config = dict(
    dataset='aerial photos of the United States (SatlasPretrain)',
    arch='perceiver',
    positions='sincos',
    decay_fraction=0.3,
    weight_decay=0.3,
)
Rows from block 2 of a small multi-label image tagger, named by matrix and row number. Rows with one number belong to one neuron. Each number is 128 + 32 x the weight over its row's rms, rounded and kept within 0 to 255. All counts start at 0.
Before each neuron's rows are labels from the 100 images, of 14976, where the neuron reaches its largest size: "responds to" is what is common among them. Only what is clearly more common there than usual is listed. The data: aerial photos of the United States (SatlasPretrain). In brackets: how many of the 100.
# gate: MLP gate (model.blocks.2.mlp.gate.weight, 768x256), inputs 0-127
# fc1: MLP up (model.blocks.2.mlp.fc1.weight, 768x256), inputs 0-127
# fc2: MLP down (model.blocks.2.mlp.fc2.weight, 256x768, transposed), outputs 0-127

responds to: crop field (37)
gate.409 [112 135 165 123  95 141 109 169 147 143 165  92 164 139 126 133 146 135 193 157 141 166 140 116 158  81 236 147 172  34 169  61 141 108 109 147 132  81 172 127  67 103 144 131 108 171  22 118 153 155 101 159 125 125 146 144  99 173 150 144 118  99 127 122 110  96 157 128 182 110 116 153 136 106 178 164 121 154 132  65  62 106 140 102  98 145 103 130  82 143 138 136 130 136 165  92 190 116 120 109  82 141  83 143 136 105 130  76 158 118 111 143 137 142  93 111 119 154 133 122 120 157 162 123  99  88  78 118]
fc1.409 [ 96  97 145  80 123 115 127 182 138 143 116 118  88 160 152  92  76 154 135  93 118 137 124 115 154 152 152 107 119 135  98  38 139 180 124  91 113 198 118 111 151 129 151 111  80 145  92 139 139 221  91 118 149 152 166 108 123  77 136 122 187 161 139 178 114 160 113 167  43 138  98 104 100 146  81 132 139  83 114 185  62 115  82 118 164 131 165 118 134 159 137 142 178 127 127 138 166 103 128 149  95 124 127 119 121  89  97 206 107 101 113 134 134 165 110 174 126  95 128 152 147 173 171 159 184 117 165  90]
fc2.409 [102  92 151 127 138 127 132 145  84 163 140 109 100 159 128 152 122 114 108 122 132 162  61  58 169 104 132 143 135 139 147 149 129 119 113  73 138 104 143 170 131  58 151 167 124  93 148  75 101 126  84  99 143 155 152 136 108 108 146 136 153 140 146 154 122 186  62 118 124 173 103 103 166 255 146 147  83 112  93 130 155 107 165 161 184 102 118  67  88 114 212 150 177 146  69 193  84 143  82 143 155 132 129 165  78 135 132 110 129 168 152 110  85 104 161 166  92  63 130 107  51 113 150 155 131 122 146 168]

responds to: crop field (29)
gate.516 [187 123 141 210 100 134 110  98 150  99 153  65 169 106 116 134  83  94 137 127 133 124 166 135 132 123 142 203 159 120 150  82 150 149 101 151 135 110 156 176 164 105 120 170  92  78 116 154 107  95 141 132 183 136 160 102 116  71 162 151 160 148 119 136  86 138 207 146 200 126 110 141 126 152 129 165 162 147 161 160 124 122  89  84 149 132 109 177 163 126 172 164 172 118 163 111 118 105  81 101 111 140 152 106 143  66  65 117  98 118 166  78 152 175 110 172 101 136 160 126  56 149 165 175  93 138 130 137]
fc1.516 [147 152 149 235 147 107 135  85 129  75 191 123 110 114 122 161 162  98 120 182 143 100 112 137 127 109 114 100 194 105  89 183 143 116  76 185  78  83  97 167 127 135 105 177  94  93 144 133 135 109 161 124 115  75 167 101 120 120 124 125 109  75 183 140 157 102  93 122 208 127 164  99  83 139 116  68 134 121 182 126 196 133 121 106 151  54 128 135 135  98 199 107 141 147 120 111 181 182 151 129 161 140 156  96 132 137 110 117 116 169 112  58 116 146  82 154  78 137 140 150  90 102  59 174  95 115 137 179]
fc2.516 [149 149  98 115 152  70 136  80  89 124 131 136 101 150 131 167 131 150  98  96 152 106 120  82 116 165 123 123 105 156 134 172 102 165 163 130 111 201  82 146 135 120 137  83  85 147 122  83  99 123 188 126 171 113 105 158 169  77 119  99 106 152  99 184 144 115 129 118  59 194 136 130 130 161 142 205  65 106  73 197 113 123 125 107 108 105  85 105 205 167 136 176 140 146  86  79  67 170 115 143 109 116 142 128  78 101 150 159 114 104 137 125 179 159 133 120 152 134  98 135 171  67  71 152 139  72  92 107]

responds to: building (86)
gate.66 [ 84 130 106 106 123 153 150  73 178 186  82  94  99 162 151 141  90 136 120 140  85  45 141 139 177 154 158  86 116 116 160 116 161 163  69  98 121 157 125  88 171 143 102  84 101 121  69 149 179 148 122 155 151 136 169  85 155 135 136  72 113 154 146 116 167 121 163 165  87 112 144 121  90  93 108 107 124 140 113  83 117  88  85 122 166 140 142 153  79 102 125 149 116 131 154  68 142 210 151 157 120 139 135 107 141  99  80 130  91 134 138 102 141 149  98 148 135 200 113 166  85 170 182 153 156 179 157 108]
fc1.66 [102 133 113 103 187 142 131  97 139 175  79  51 103 167 168 122 118 147 112 163  50  92 111 121 181 125 162 106 136  81 117 121 132 166  74  79 164 188 165 138 135  56 131  93 116  88 111 156 195 163 100 178 148 134 142 108 148 109 200 108  98 145 124  90 150 116 122 153 150 125 179 138  96 102  89 114 132 164  99  49 110 128  79 124 142 147 149 139  77 116 147 174 118  90 170 109 179 173 123 117  65 109  76 172 121 142  73 139  91 150 103 136 134 114 111 153 122 124 138 139  83 159 146 152  84 175  74 102]
fc2.66 [ 95 108 158 123 147  95 127 145  94 160 132  90 149  62 134 109  84 100  92 102  94 111  95 145 139 101  88 166 136 176  96 131 116 135 123  84 140 170 122 142 135 100 169  85 158  17 111 156 135 131  62 145 112 191 170 152  94 106 164 130 124 148 124 155  98 146 101 146 137 177 158 150 163 152 148 179  90 120 132 102  84  97 189 142 145 113 110  64 142  46 144 135 185 167 117 145 129 168 113  91 144 118 130 117 119 156 160 110 118 151 138 164 146 122 217 101 113  97 124  97  76 174 178 118 117 135 132 183]

responds to: crop field (25)
gate.601 [118  95 109 148 102  86 147 125 149 105 125  90  93 138 144 122 140 181 122 142 126 131 166 115 131 110 119 184 105 121 169 141 163 119  94 159  99 135 142 112  62 156 115  95 122  89 108 146 201 162 101 145 121 113 146 139 154 162 117 131 138 142 145 145 101 127 182 162 140 101 136 137 191  71 140  94 162 139 135  93 106 134 134 131  76 112 109 138 143 128 174 113 166 141  86  61 132 143 130  75 146 123 179 128  95 106 110 146 170 113 111 140 136 126 135 123 122 163 113 174 128 134  89  96  87  85 179 138]
fc1.601 [125 149 141 142 107 201 120 161 140 133 125 134 165  91  81 153 104 198 135 143 175 114 135 120 145 131 139 114 142 179 175 155 160 153 144 138 152  71  65 106  82 136 148 146 177 162 119 119 110  78 135 123 131 156  91  97 102  84 139 139 119  99  84  96 144 159 176  86 126 116  65 204 140 105 116 119 137 104  79 106 143 141 125  78 101 103  85 140 123 113  60 120  79 150 121 137  99 131  75 167 203 129  84 123 111  75 155 103 131 103  78 159 111 149 157 117 139 125 101 149 106  69 165  87 145  90  89 116]
fc2.601 [142 119 131 113 146 157 178 102 128 131 133 150  84 159 151 131 119 144 116  61  83  85 112 149 202 131  75 153 108  99 134 203 109 183  97  43  95 107 138 192 108  93 121 153 144 145 151  96 128 127 142 165 173 101  82 143  93  84 132 141 134  94   0 145 141 152  90 119 142 108 110 174 149  89 103 114  57 103  99 133 149 119 138 123 110 158 107  72 153 123 137 143 132 131 127 142 142 107 141 155 145 107 197  59 122 140 151 116 144 165 126 161 158 104 151 117 129  65 144 106  94  97 182 137 123 165 105 164]

responds to: crop field (38)
gate.335 [135 138 125 228 123 131 175  86 145 154 116  96 135 122 162 152 164  81 124  82 102 148 168 114 123  94 134 110 124 123  98 173 169 111  66 136 146 147 117 173  58 170 143 118 118 135 159 101 141 158 151 217 118 136 119 107 132 124 162 119 136 113 152 151 123  95 140 164 151  98 110 141  89 108 118 115 173 190 128 118 159 147 101 136 159 111 107 162 148  85 132 135 107 140 108  53 144 105 161  59 115 122 118 141  64 138 140 150 140 144 174  93 128 120  65 146 130 177 119 101 115 130  83  78 118  93 158 158]
fc1.335 [ 83 169 145  98 150 130  71 122 135 168 142 125 137  98  46 102 199 108  97  98 132 144 166 152 147  99  85 128 100 137 121 136 103 121 163 141 111 170 188 137 170 105 179 151 163 146  75 180 124  95 168 182  81 209 136 112 162 147 128  70 121 129 112  61 177 144 115 117 122 146 104  53 106 131 137 127 141 162 140 101  60 106 131 123 155 120 150 142 157 117 121 136 137 131 129  99 141 167 156 183  78 111 183 164 135  94 145 123 156 105  82  87 143  81 158  84 161 112 123 192 136 132 121  83  86 141 159 106]
fc2.335 [ 79 111 168 172 134 143 100 103 113 169 141 148 151 165 124 132 155  89  74 116 127  75 130 145 146 105 165  70 137 149 169 149  77 155 120 190 130 150 113 122 128 189 102  99 118 149 106  51 191  72 180  65 102 155 113 127 197 139 155 172 149 100 125  52 138 132 115 181 140  88 133 139 185 143 128 132  84 120 117  92  55  77 175 146 153 105 118 127 118  54  97 122 130 192 130 145 129  99 114 117 151 120 153 170  75 137 145 125 136  85 116  98  86 101 104  85  68 114 160 146 103  83 103 122 106 103 126 106]

responds to: crop field (26)
gate.287 [183  96 132  86 124 118  99 145 122 122  93 154 111 194 102  97  92 123 123 115 125 156 114 124 190 154 153 160 108 144 145  74 121 130 105  75 184 173 177 108 147  72 117  71  67 112 148 126 125 137 145 137 191 138 114 145 164  83 159 124 183 147 146  96  77 123 165 122  87 129 135 105 104 185 121 164 103 116 105 143  87  92 106  75  98 112 189 174 169 138 183 221 194  63 141 115 147 175  83  69 106 138 148 123 147  93 109 165 119 134 153  91 154 120 112 161 121 153 139 153 125 142 221 147 127 148 127 121]
fc1.287 [131 162 143 213 135 150 134 118 131 139 123 153 148  90 125 181 152 173 158 118 163  90 142 130  97 152 146  78 156 160 119 184 159 141 119 123 118  29  36 128 102 152 127 164 149 211 156 137  87  75 136  83  92 129  86 125 106 128 100 116 104 109 124 100 147 118 141 133 176  83  95 172 199 116 113 135 175  98 111 130 189 145 118 111 129  91 105 113  85 107  54  65  32 168 111 118  94  74 125 155 180  94  90 138 122 133 156  79 112 113 131 138  86 106 109 107 119 158  76 110 153 109  79  88 151  93 110 140]
fc2.287 [132 128 116 132 131 126 132 135 145 106 157 148 126 131 144 127  71  97 101 141 118 115 145 118 126 165 160 112 122 110 115 139 111  82 114 149 194 184 153 144  92 173 110 109 127 103 112 106 189 124  96 145 144 179  68 130 148 125 123 136 110  88  92 100 126 111 202 154 171  76 118 106 163 140 142 173  18 106 149 128 126 134 123  93 132 103 118 113 115 109 119 171 110  92 126  64 131  85  89  93 115 160 153 124 104 130 144 173 150 167 190 137 104 103 128  84 114 131 124  65 152 108 211 120 108  89  86 182]

responds to: crop field (34)
gate.184 [133 145 117 182  89 201 120 131 138 122 113 108 173 114 111 198 155 175 143 104 153 123 147 136 107 156 139 157 199 126 178 179 154 120 129 149 131  30  53 109  95 152 145 131 177 212 152 111 110 110 133  97  98 107 128 111 118 143 130 142 117  93 112 132 143 126 175 126 166  88  75 202 147 128  96 164 159 144 104  86 173 152 135  94  99 118 117 121 126 116  85  88  69 137  95 106 106  54 101 130 192 133  98 149 102 118 136 111 139 143 128 158  87  88  85  91 151 165  65 108 142 102 101  61 118 137 170 119]
fc1.184 [168 151  99 197  95 144 128  96 156 110 126 109 151 107 105 189 212 120 124 107 179 150 179 148 111 114 116 121 203  94 171 166 139 106 146 190 117  52  64 126  83 122 150 149 154 165 127  84  99  84 129 134 107  87 143 119 154 121 117 134 116 114 117 151 169 143 144 103 200 106  83 190 137 149 120 181 142 151 131  79 145 127 137 117  80 140 122 111 176 113  85  71  86 149 100  78 139  86 120 127 177 132 137 158 110 100 156 124 169 174 127 162  93  98  89  80  92 159  78  95 100 100  70  64  84 152 187 155]
fc2.184 [111 113 122 105 154 109 102 119 100 116  88  77  77 126  96 147 118 127  94  91 121 132 119 140  97 128 117 130 101 161 141  74 114 172  89 113 158 142  84 193 120  88 162 135  98 118 131  94 122  76  89 127 121 150 159 167 149 113 183 105 145 127 155 163 118 205  63 176  99 173 150 123 162 215 169 171  51  95 122 120  77  98 122 187 136 149 133  96 136 130 187 126 174 178 125 161  99 162 122 115 163 103 172 108  99 153 141 139 173 144 115 140 139 110 207 127 126  67 165  80  45 147 167 140 110 154 140 177]

responds to: crop field (25)
gate.220 [109 107  76 170 118 130 165 142 180 171 170 122 143 100 106 164 167  76 120 139 113  79 132 107 134 139 151 188 127  67  98 135 168 153  95 130 108 174 146 132 109 106 111 134 129 102  99 138 201 174  74 171 117  68 173 122 154  78 176 131 137 128 147 128 147  96 137 150 143  77 147 100 149  97 127 118 166 133 162  72  94 138 129 182 114 119 144 111 107  98 182 116 179 164 127  74 207 137 132  91  56 139 155 129 133  61  87 163 136 182 142 111 158 145 108 139  63 157 126 142  67 164 164 106  98 112 130 162]
fc1.220 [146  69 104 119 164 122  89 145 161 124 141 111 115 180 137 113  92 145  91 117  90 117  99 101 100 104 143 137  75  78 120  65 139 150 125 108 103 226 163 168 182 158 135  78 121  76 100 112 157 207  95 127 155 140 171 160 143 146 109 117 143 164 114 110  69 114 150 158  79 134 172 100 125  79 127 108 114 130 131 143  94 175 154 159 154 117 133 124  94 135 187 161 180  74 176 118 133 118 113  87 100 106 111 130 170 141 113 160 105  90 162 110 146 152 140 170 152 118 134 176 124 155 214 198 179 107 177 107]
fc2.220 [143 126 134  65 110 201  79 140 158 129 120 160 110 123 131  85 146  94 166 128 161 162 156  76 112 165 185 144 169 143 178 172  55 102 152  74  82 148 152  54 154 142 121 134 221 135 140 196 161 139 173 144  98 123 158 135 107 160  66 107 122 120 155  89 100 115 139 103 144  99 136 134 135  92  99 126 161 167 109 131 166 119 130 160 156 113 133  77 120 125 156 146 112 103 176 160 162 127 103 135 114 112 141 144 137 136 125 133 135  97 146  61 147 128  64 122 112 109 126 144 181 174 101 104 152  86 140  69]

responds to: building (80)
gate.322 [143 105 137 155  68 125 142 128 170 137 122  80  95 152 180 168 127 168 152 150 131  88 190  77 171 118 162 155 160 128 163  98 204 159  93  80 152 125 113 124 148 149 175  79 107 141 118 143 150 171 164 150 125  92 154  73 145 142 118 117 137 143 155 137 134 129 240 111 141  73  87 157 108 118  80 126 154 171  98 151 153 136  86 115 102  73  99 168  94 160 140 150  97 105 130  41 124 116 112  91 138 110  93 158 129  96 145 139  87  77 182 103 107 116  75 144 150 186  79 153 147 135 145  99 174 123 145 101]
fc1.322 [118 147 124 115 101 171 128 145 140 143 117 144  94 139 134 202  86 173 163 112 148  65 163 125 155 155 146 109 142 123 165 119 158 158  87  94 155  85  67 106 126 112 159 178 124 171 101 139 137 135 141 114 108 124 112 111 130 119 146  93  84 139 144 144 184  86 168 143 157 136  60 169 142 131  75 141 165  57 138 103 201 119  84  90 142 114  91 107  73 152 104 106  94 130 107 113 138 112 106 166 166 121  52 142 105 127 127  83 143  94  80 151 101 135  87 182 131 170  40 140 137 103 180 101 154 127 102  99]
fc2.322 [103 106 110  91 132 111 141 118  83 157 106  85 151  81 151 153  31 106 109  88  90 119  80 117 132  90  86 160 149 133  82 157  97 152 152 140 130 183 117 141 116 135 171 104 167  46  56 152 174 140  76 179 120 145 194 195 121 118 154 106  69 147 107 124 148 149 137 115 142 166 165 118 130 128 127 194 106 101 147  77 123 122 188 114 119 122 117 107 139  38 151 144 164 132 106 133 172 166 130 120 148 144  83  70 124 151 127 104 131 144  83 145 162 108 179  84 134 111 114 127  79 168 145 150 130 140 122 153]

responds to: building (72)
gate.98 [105 104  64 113 132 145 128 110 168 174 168 148 128 157 116 113 145 144 119 178  85 105 148 102 121 160 153  86 140 156  90  98 146 177 123  91 169  90  92 119 164 131 142  74 116 144  82 110 140 122  90 100 169 115 142  94 128  99 105 117 159 144 153 150 128 108 174  73  93 121 132 133  75 112 108 132 158  89 111 125 125 124  88 135 120 154 160 123 115 149 183 139 172 142 142  88 148 123 111 114  73  57 133 131 153 142 141 156  99 130 168  86 155 135 100 129 178 172  79 183 113 180 152 157 130 107 173  92]
fc1.98 [120  85 142  88 113 150 139 119 122 142 118 186 119 133 197 184  77 116 152  95 113  17 130 112 154 122  96 116  77 115 125  93 153 134 138  67 118  99 169 107 161 111  88  80 126 147 129 189 148 136 114  81 147 105 109 139 106 121 103 111 179 202 182 124 143 116 187  59 100 132 130 191 117 148  88  83 164 144 117 152 138 118 115 103 161 131 113 114  49 164 138 167 112  84 162 151 136 140 122 152 124  15 130 128 152 199 100  81 111 104 111 111 122 129 125 172 156 148 101 150 160 124 135 101 168 146 149 118]
fc2.98 [131 124 161 115 126 160 133 156 226 115 137 130 109 147 142 100 130 146 112 103  95 143 167 147 111 170 128 157 139 130 131 142  68 105 142 139  75 183 115 181  67 149 108  35 153 119 111 134 156  91 202 172 209 129 110  98 156 102  78 163 157 172  88  83 169 133 209 137  90 117 122 174 159 111  91 137 138 154 122 135 135 101 157 135  97 106 125  99 190 161  67 117 112 152 130  99 149 133 140 134 133 153 158 193 138 140  92  94 112 129 138 142 152  90 121  74 135 139 134  95 190  91 124 158 145  81 107 197]

responds to: building (72)
gate.282 [123  46 145 162  87 136 155 151 165 155 170  85  78 211 144 123 178 166 144 167 161  74 180  55 128 142 103 136 183 147 125  92 137 140  74 128  99 137 104 127 132  94 115 124  89 151  58 147 177 155 148 141 139  93 155 109 161 119 125 153 130 127 120 200 159 134 140 123 135  80 140 139  58 100 142 100 130 115 146 130 133 113  53 157 111 125 135 116 102 159 147 126 108 137  65 111 137 139 131  64 138  93 127 155 145 120  82 181 140  81 151  85 154 129  79 161 179 144  75 151 136 108 108 127 157 139 129 137]
fc1.282 [136 164 147 175 161 101 149  58 106 128  81 133 161  84  52 127 119 129  85 154 127 132 103 118 125 177 143 119 144 170 150 213 145 148 149 118 161  83  98 101  57 171 136 142 179  84 216 104  70 119 122 172  84 138 109 153  94 101 156 128 108 116 152  42 155 143 160 116 166  90 131 140 146 131  97  78 112 150  83 115 161  96 162 120 174 133 118 118  97  27  88 129 122 149 122 156 160 150 120 153 160 138 115 120  95 111 202 112 122 133 153 154  46  76 170  54 106  93 141 141 110 139 124 104  83 148 164 139]
fc2.282 [ 86 143  91 119 155 120 100 123 176 169 118 197 103 156 124 100 158 161 110 154 177 103 168 121  88 169 153 114 131 139 176 102 119  93 137 143 136 207 139 147 143 147  84  38 103  84 105  78 154  87 150  93 121 168 104 142 194 160 116  87 189 124 101 149 101 113 152 143 104  72 108 100 155 151 163 163  90 143 121 100 107 125 118 130 111 150 152 137 130 163 188 107  89 192 154  61  83 112 145  72 127 150 203 157  96  95 123 164 136 167 147 108 109 177  77 103  97 128 101 108 157 123  93 113 116  81 148 113]