{"dataset": "aerial photos of the United States (SatlasPretrain)", "translate": 0.12, "activation": "swiglu", "head_dim": 32, "bias": "all", "patch_size": [4, 4], "residual_init": "none", "beta1": 0.9, "eps": 1e-06, "beta3": 0.9995, "alpha": 4, "batch_size": 128, "lr_schedule": "wsd", "decay_fraction": 0.3}
Rows from block 3 of a small multi-label image tagger, named by matrix and row number. Rows with one number belong to one neuron. Each number is 500 + 50 x the weight over its row's rms, rounded and kept within 0 to 999. All counts start at 0. Numbers have three digits each. After the name is the row's rms in percent of the matrix's.
After each neuron's rows are labels from the 100 images, of 14976, where the neuron reaches its largest size: "top examples" is what is common among them. Only what is clearly more common there than usual is listed. The data: aerial photos of the United States (SatlasPretrain). In brackets: how many of the 100, against the usual share in percent.
# gate: MLP gate (model.blocks.3.mlp.gate.weight, 768x256), inputs 0-127
# fc1: MLP up (model.blocks.3.mlp.fc1.weight, 768x256), inputs 0-127
# fc2: MLP down (model.blocks.3.mlp.fc2.weight, 256x768, transposed), outputs 0-127

gate.545 087:538434485525461555576551468488518620485458578545555563593438532418502483497467478432455414434458601511506449443416499409525488511516539627496495470411462504487456414558509563537476514574494474585550523495461465533489550480475417483538483484487520463529500551473558484519419525411520505475512458576476443425477538468533547499580480452547515487452526381539493460473493489425532405466437
fc1.545 069:506584440622423517521569488427430476465473538516589498445517482569499489512500483484460509459502496534378510524459498569486536491427483519562507444426531514540382580543614574504453571446545417520423510376489549538534554501423629500559565534529520542528510494504610482551475539467525512485476490494411531467471493416555456562447601534524527440423453449542528402435544474564479511462586
fc2.545 034:443512432551506469526459461421416436524477460518502529458497531484522497574396527434420439562582523487493561504495499508459509564514529573531417531526414396555554483520536450491455396407495416482556410516462593440446542575476515525469441517473569562503528462475602499392482441522508507551490444541588529493510548383539508514478518512520435498475495515526551437444589544485479534552466
top examples: building (71 vs 41.8)

gate.561 089:480504490548547478512505430354484456452511504516486482503409493465570490513451482419547416479573535535473478485533520423409507560515518534448442503476436543402597555575532504589513424505529491542459548591503375490596532480420518485520525449577541574467491478612547526408477504554517497440550463555509454515525506495466413439509517460556493429500487495552459502457544528490454512557477
fc1.561 096:507456596466496499456539508519501493430529537538485492592380642419574597466503490469559520491497501458549431493500467466463426522497536511484530482536546472400563461515520473474471473530512581500505450550505552392556467544473490507463495407530422463444551480483418580488473562482473514540571519428536543483489460437461587462577413390484561511509531447506507578512491516358553500404422
fc2.561 063:524530542569426459535496443459514465517447485439464456425551482468492528514461391487443528513450549559434600570528494502494477601471493512414441487548464456539486533518506414573572561458583501508479529491460552572487553566512602440520497479468524518520474473490586518489481474566529545428476512478490576425453457470469511509487539473627461437480487473576459363425409515544490470494569
top examples: crop field (27 vs 9)

gate.298 134:568399490410493493439508538545456530467553557483413536504579524483474515529541459507384568568471509533515409535526490534520442443410485504467440507552466488586490491468520512534466489530486524499572520483415523540472507533485538411492441521329424452552531545531470505580565606502476507490516576466466516535407522597511481552498423439533480511509545523504456464448466628522519525528455
fc1.298 106:483443498373535543425541545567473537503510546424404550474590498514417484524503420580477514544523466567522448476534533473483474431435463468432478466645391445555480550491484476545490528533400544468522512452461509551465482530494518407429495581289481534503477585525459503557546561501515455493511505481495528555433495552521470527452438440543511574546515557458540531480425627542520567519494
fc2.298 048:500498477476492542579554548519524552484464593548474514508491464492517520387513547524576498448534498452580515433453530460478512441477480453590577559504505602354370508503474544440510463501512573492497516488504416556527447339452469571539547573488464590516526520487490479487509485489492430558580507532492373495468465545515494486495484551433597560518500467474590607527496510478541547500471
top examples: crop field (28 vs 9)

gate.455 105:579438551418448515437458592530532533503530559574442509508563480541489471430526555484466496488458546559502465508492457428507462406512485503454530557493529486516398493423505533495492443525481539507553600471454527508570548411481421516567469496382497498484510525415502484517552528425510497464605558489418464492400632509512473493450405473562497561482459581545487483510449501413531530590482
fc1.455 068:456584433490545475535559366497503487490496485432531499462533485443502464557402493476465435491589450471451530472514509563525491567497495541435495482539436452487567547612467453540473539476470457476395421487482538504436486609491529498529574542505521547498384463555553513469454468599514498473442507507514669478577454526518433494516590453500459405539535443506617409498528541531508482397566
fc2.455 034:547531485578479407522461544496521506557485497496411550430558411521423510582475486480447561501547535518480533529558423600520512444459442462574532569506443595478487487427464498496500468517524482450459548490477562494492513406510501542404553539532560496496574489412496416496542529514442508458412547519520503493489537453434522454501453513516439606609536563516548482574407539496545530447520
top examples: building (87 vs 41.8)

gate.767 119:550506494505388479416575518471521514501491522522590459514509526525602507488485486478517438466501462465497510528448487521481502537451584473456529495430551500446464462500546647460452491501473455468447507427543524422569608481553484543536560425554550539498451460419532510511423541529469518499522470492417504422497502476579567506545414498579534442433470507498472458537508447388486484500504
fc1.767 081:471577481540451475483534476462576469568423462510445478498488423536459501581461507431450453515495501445525595481597500540508578479474543505446525584413525523496480518423476542533537449437449398507470568539433506420533565413499495516563466438565587515440468461469660502443439577559545560480408485559403501541529537559525464544540442562479478530504465530527505451459475397510476388473464
fc2.767 043:445406516518508515540476465478513538442414621593587528505504562449545531479412510466566509427506384566461511488472477487498444523558496509546515498422426489471452601587522492450446479416546514522512422503589504540488516580502491572481532492516506538507550473479494486466522471477550478614529464503522402393469536420566535430510497433503547481486538469454543456497557553466564541519478
top examples: building (92 vs 41.8)

gate.275 099:547473513562472541544519518540485524517455469488512536476572606518550510481486489559464537499540598494467453523443486515451510424448468480505549520491484498474448489453629505510362520423473515521570525444540525566464456526555397474496526634385417526504559582524532593493474449471473440422476466518463538511567582466530544582553439471556506443388599467582532536525510507548456478483474
fc1.275 093:552582479488421498513504501524495460552461510494399460445514486608460499533550501550474528552537501500508481490550642518481559486495393482513540530535464545550457505504464486570524509500430467477561560503498492558455525550577553494450492622395451512480560529521471495445519578600489497442533483540468456593524483606448473562447590474589550505542532497520533482473515575470393668516490
fc2.275 155:547450532514525536501564557513524532472524477490582535461505558484564460475612570534501398516486490467553512464466485463490541380454457599476531490516619510504392465477605488457507576480453441497452538460501444433546417437434368548545503485547552515518450557514519472564473485402414574502499459534526522521549524555521464466482440494461483514399509506617441559551459433488556509523462
top examples: building (89 vs 41.8)

gate.168 138:483566532653473493554526531497525535476535428548564468607445507451566451502472577513527467446546602567439478512381424488466517543547542521507473498423488601452503420469467465542470567494527479529416576592540431476617520488464468500459541475655472459510473440516509480433475481467507442447533452527510519427545549461439489461565528492505535488472547472539447501495484495481496487483483
fc1.168 082:568488458395498423508545476542500512585502509465499539466517527594499503457508444480469523544419494456497507405578523506394466472487454430537397466529477476608494572468535480489473559548513511533578451472479517510451506581563594461484474547352441432505501554493439553584563532562489469495422518498458400551436511475487486559527496526541499511589523466442559494410525436447495499541547
fc2.168 116:503533466430498498514371404444415551451584470468459519541443492438458482558554410489486559622504418556456436467568418582437542522493458435517348441399429472457514576603507523489472479489427607548566424528480540476443540522569587505458472582475473514588494499500490474602513519542597506485468495496524520543580448454536515489542530442419498450457434513393514461458479472507461500498553
top examples: building (71 vs 41.8)

gate.77 089:430462478599552518550475474432527503527516564534492549538452485499520488465466555434557345584515544514504476479437630418432502545512499603447445529519464553428530492538486501534559476514466413554453550565511348504546532463451505507450523459572544533450465485530478449441499491539526521449501478582543383469512509493388473464512523438560436490506525456515492523499483521458521530587491
fc1.77 100:486544397501470498517486520461482419575460498454456502378546405626501443437522508539485505499493490399451605556594622489568614528499474472501544519518492502552468559476489510497503482438511451469515533524505418521391530524516559536539510624400535577457472519591472502450543427570455503460470459508470448597498543525438443538393547565513481451494486552517502525551550484524398562539546
fc2.77 037:468428509471574546484496490531437568515559538493559523524457528480584519513478510491481485486609527498530503453588448453394488493495479486539535420444626440502558437530588506478507480538429489504523405490580422519496530495518528374412469486510494427541574522512545460512452548382618441417441439531531535546536510448612538462560454547390501526476394455523536435528494440546468520412446
top examples: crop field (27 vs 9)

gate.326 088:483435488426418532472567524554443567488534614489432507535514455497513552574580473523447563481437509516492452497539491472591579396467482494482526613565531490498543434480545549422493493555531535452527483511396543465503529467499463537489476482451480521501572560429500402602488526441529524497556507458504493526400540549461487491451435447510523612412617536560490447541504555542571478447455
fc1.326 091:556402507416511446493528497553430564475539562531424544471491487477477446552547480532445528456445539561537426532581456466512458452414418525421488544560484403489526426549541477525489453549494557473583493528410530515515605490485504482507381498331486460513498512479511457558540537535526482487557525465465460519483543543527451508460448405563512546502582512489492475489466585469516483532411
fc2.326 037:435503536409494567470467463490448435511519543511508534523516485565482475480571502574577461514488458521509426475426588492509527467496567431496527492502472469518496543554490501501430548565438485480456462570527401550514514505522446486543469556502495513472446574547506510486477474439528467558527524506445564551552509576530453526490513552481503474490524450433508554513622502434506544524519
top examples: building (74 vs 41.8)

gate.408 155:502498558569478474545545492481513502499480516574503513546415590420548531534464499476543464490560573559500473469402388461408488542544553555498592466435496518424558447470478423489476538541527532543499531540504491426633511506426455529455509456646497469454495472458533521470361481408531465499539445508615575402529484486493522356611413415526486499500506495527484528505442537442612468471440
fc1.408 123:442539557472519487469509469565461544518467510443506485455516555455435570544567488535430501518411465497596522457534534491547421426499423451496498465545503502497508543555515504456574511466477509542598402469388543542406528558591437462543435508382469532550554533461491493498638549510483562541549581431474492533537452559500551556461515444452543541544529428415557429486524569512517494539521
fc2.408 073:528475535605463548486602516419487526499548461465600525524542531530544436455568535556565480517476629434559433541413522518552518408551387645565474495527594493497494441441489471497507538502426500496500537515475464455468516485556453559439453573524505443488485501545506390623539489467450467496551483485476386461513488475490540530507490522415487515417618523591456598496524496466456492558426
top examples: crop field (39 vs 9)

gate.679 089:560387530487482511421511530536458557444549553521460440509461509434535510476597475540500591439408560534506395569527492504570462501501397551520519524520552514518513443518573483490478476558526554508547476538419535524483536554504493467438455505438445409519614518551413427583537499480457496503605487405530516486515474478472485468479405441477545614450538487538387535473465479583469504485448
fc1.679 080:504529486436516498440594490583489479481543483439502484456479448538601493587510584510496516439483482477466496601548498579587490432490412534501550512533563410559494510485557464467428510424490517353505452486471544444471494506530622505612520522434475418483518513503494500546504461520458531503534505428494503542485471488468414474450505492588497571434533510539471424508528539570454494409527
fc2.679 033:449520498549546526481369501551479471537516487546505472453471447538417513548516612551527428514507587606459464489388473567482492457553436458510445515502422491505527507559440409518510586471482440491521531518469514579525563509476413448546471584525474422422420550482523491494489479499471509438556477493490521459564473571514430507470543605556471503591626411481511470435540555475494494406541
top examples: building (67 vs 41.8)

gate.176 080:450492484570480455475489518472570442415521564595511556543476479491502501527422551440457440475454539442436573474450503526428476553515484467466435613506486583478448603547520486524437496483585553520527591532556510479540432558418523503524517589529422484528446479607501583503595427579452472444515520517392492521442583473447416633525518498460564472478574494527457485443551376506441446481522
fc1.176 068:517513563495530452370472511601455480426510471550582444546387513544539526452521474517513542515378527478594463486481546511517472495542512506418458452445525466517600515462568593466389460520462488519555471522432492474571585506576518506523436485487426478447573509524464480528554476512515614480497462522475499536498593568489536536505507522426554479502524521499391414500520464502552479583446
fc2.176 032:522544504537493411532510408523553547508428457447490450466516558448539505546487400534510585435412492503562415495425462535544425479492502573516493491518423483593483546477591509445571473548604454544472429435435555634438422488564551482487423510480562468501559504456512477489446502575550546493486544487462510434507503449484570546483473522495521496436498537505484483516503433502543449491494
top examples: crop field (27 vs 9)

gate.308 090:500496470569477538446466608503503510469485523495486484440517446441478474480539519506468473486481545646471522511500514492469454413480435519446540565564515501528495513477532439488515505470488487499516606474539428542522579500536473475445453482456568403495489565442578404534610533451453531439515419493400469529610518564499523626499503502519473540511586544508519547486433533514520494558515
fc1.308 070:492495469579463505503437570551484539437504557498526476448432476414459467490581532446487497518501531608481526526550431518499478422445476533529553588553583509482493407435535467447560523532483440510502515519516477487538565451504479528463408481580582385487517514409549374524516533427507566498546428521421524504563497536510598582569504559542527505535559585485470485590456497467540490563464
fc2.308 225:504434485396499570498456576569482480515489537489496487575502479508505475485448571484600498425559429461502446485456465490515606437491552412492576566489501609451440578500473552450408403542451506405477491545532476495550470411495449525493532439464430510465489538487436507443539499513481482535552492551483420584467551613472499475495453503498469510513472531423502599541598546483540499529489
top examples: building (69 vs 41.8)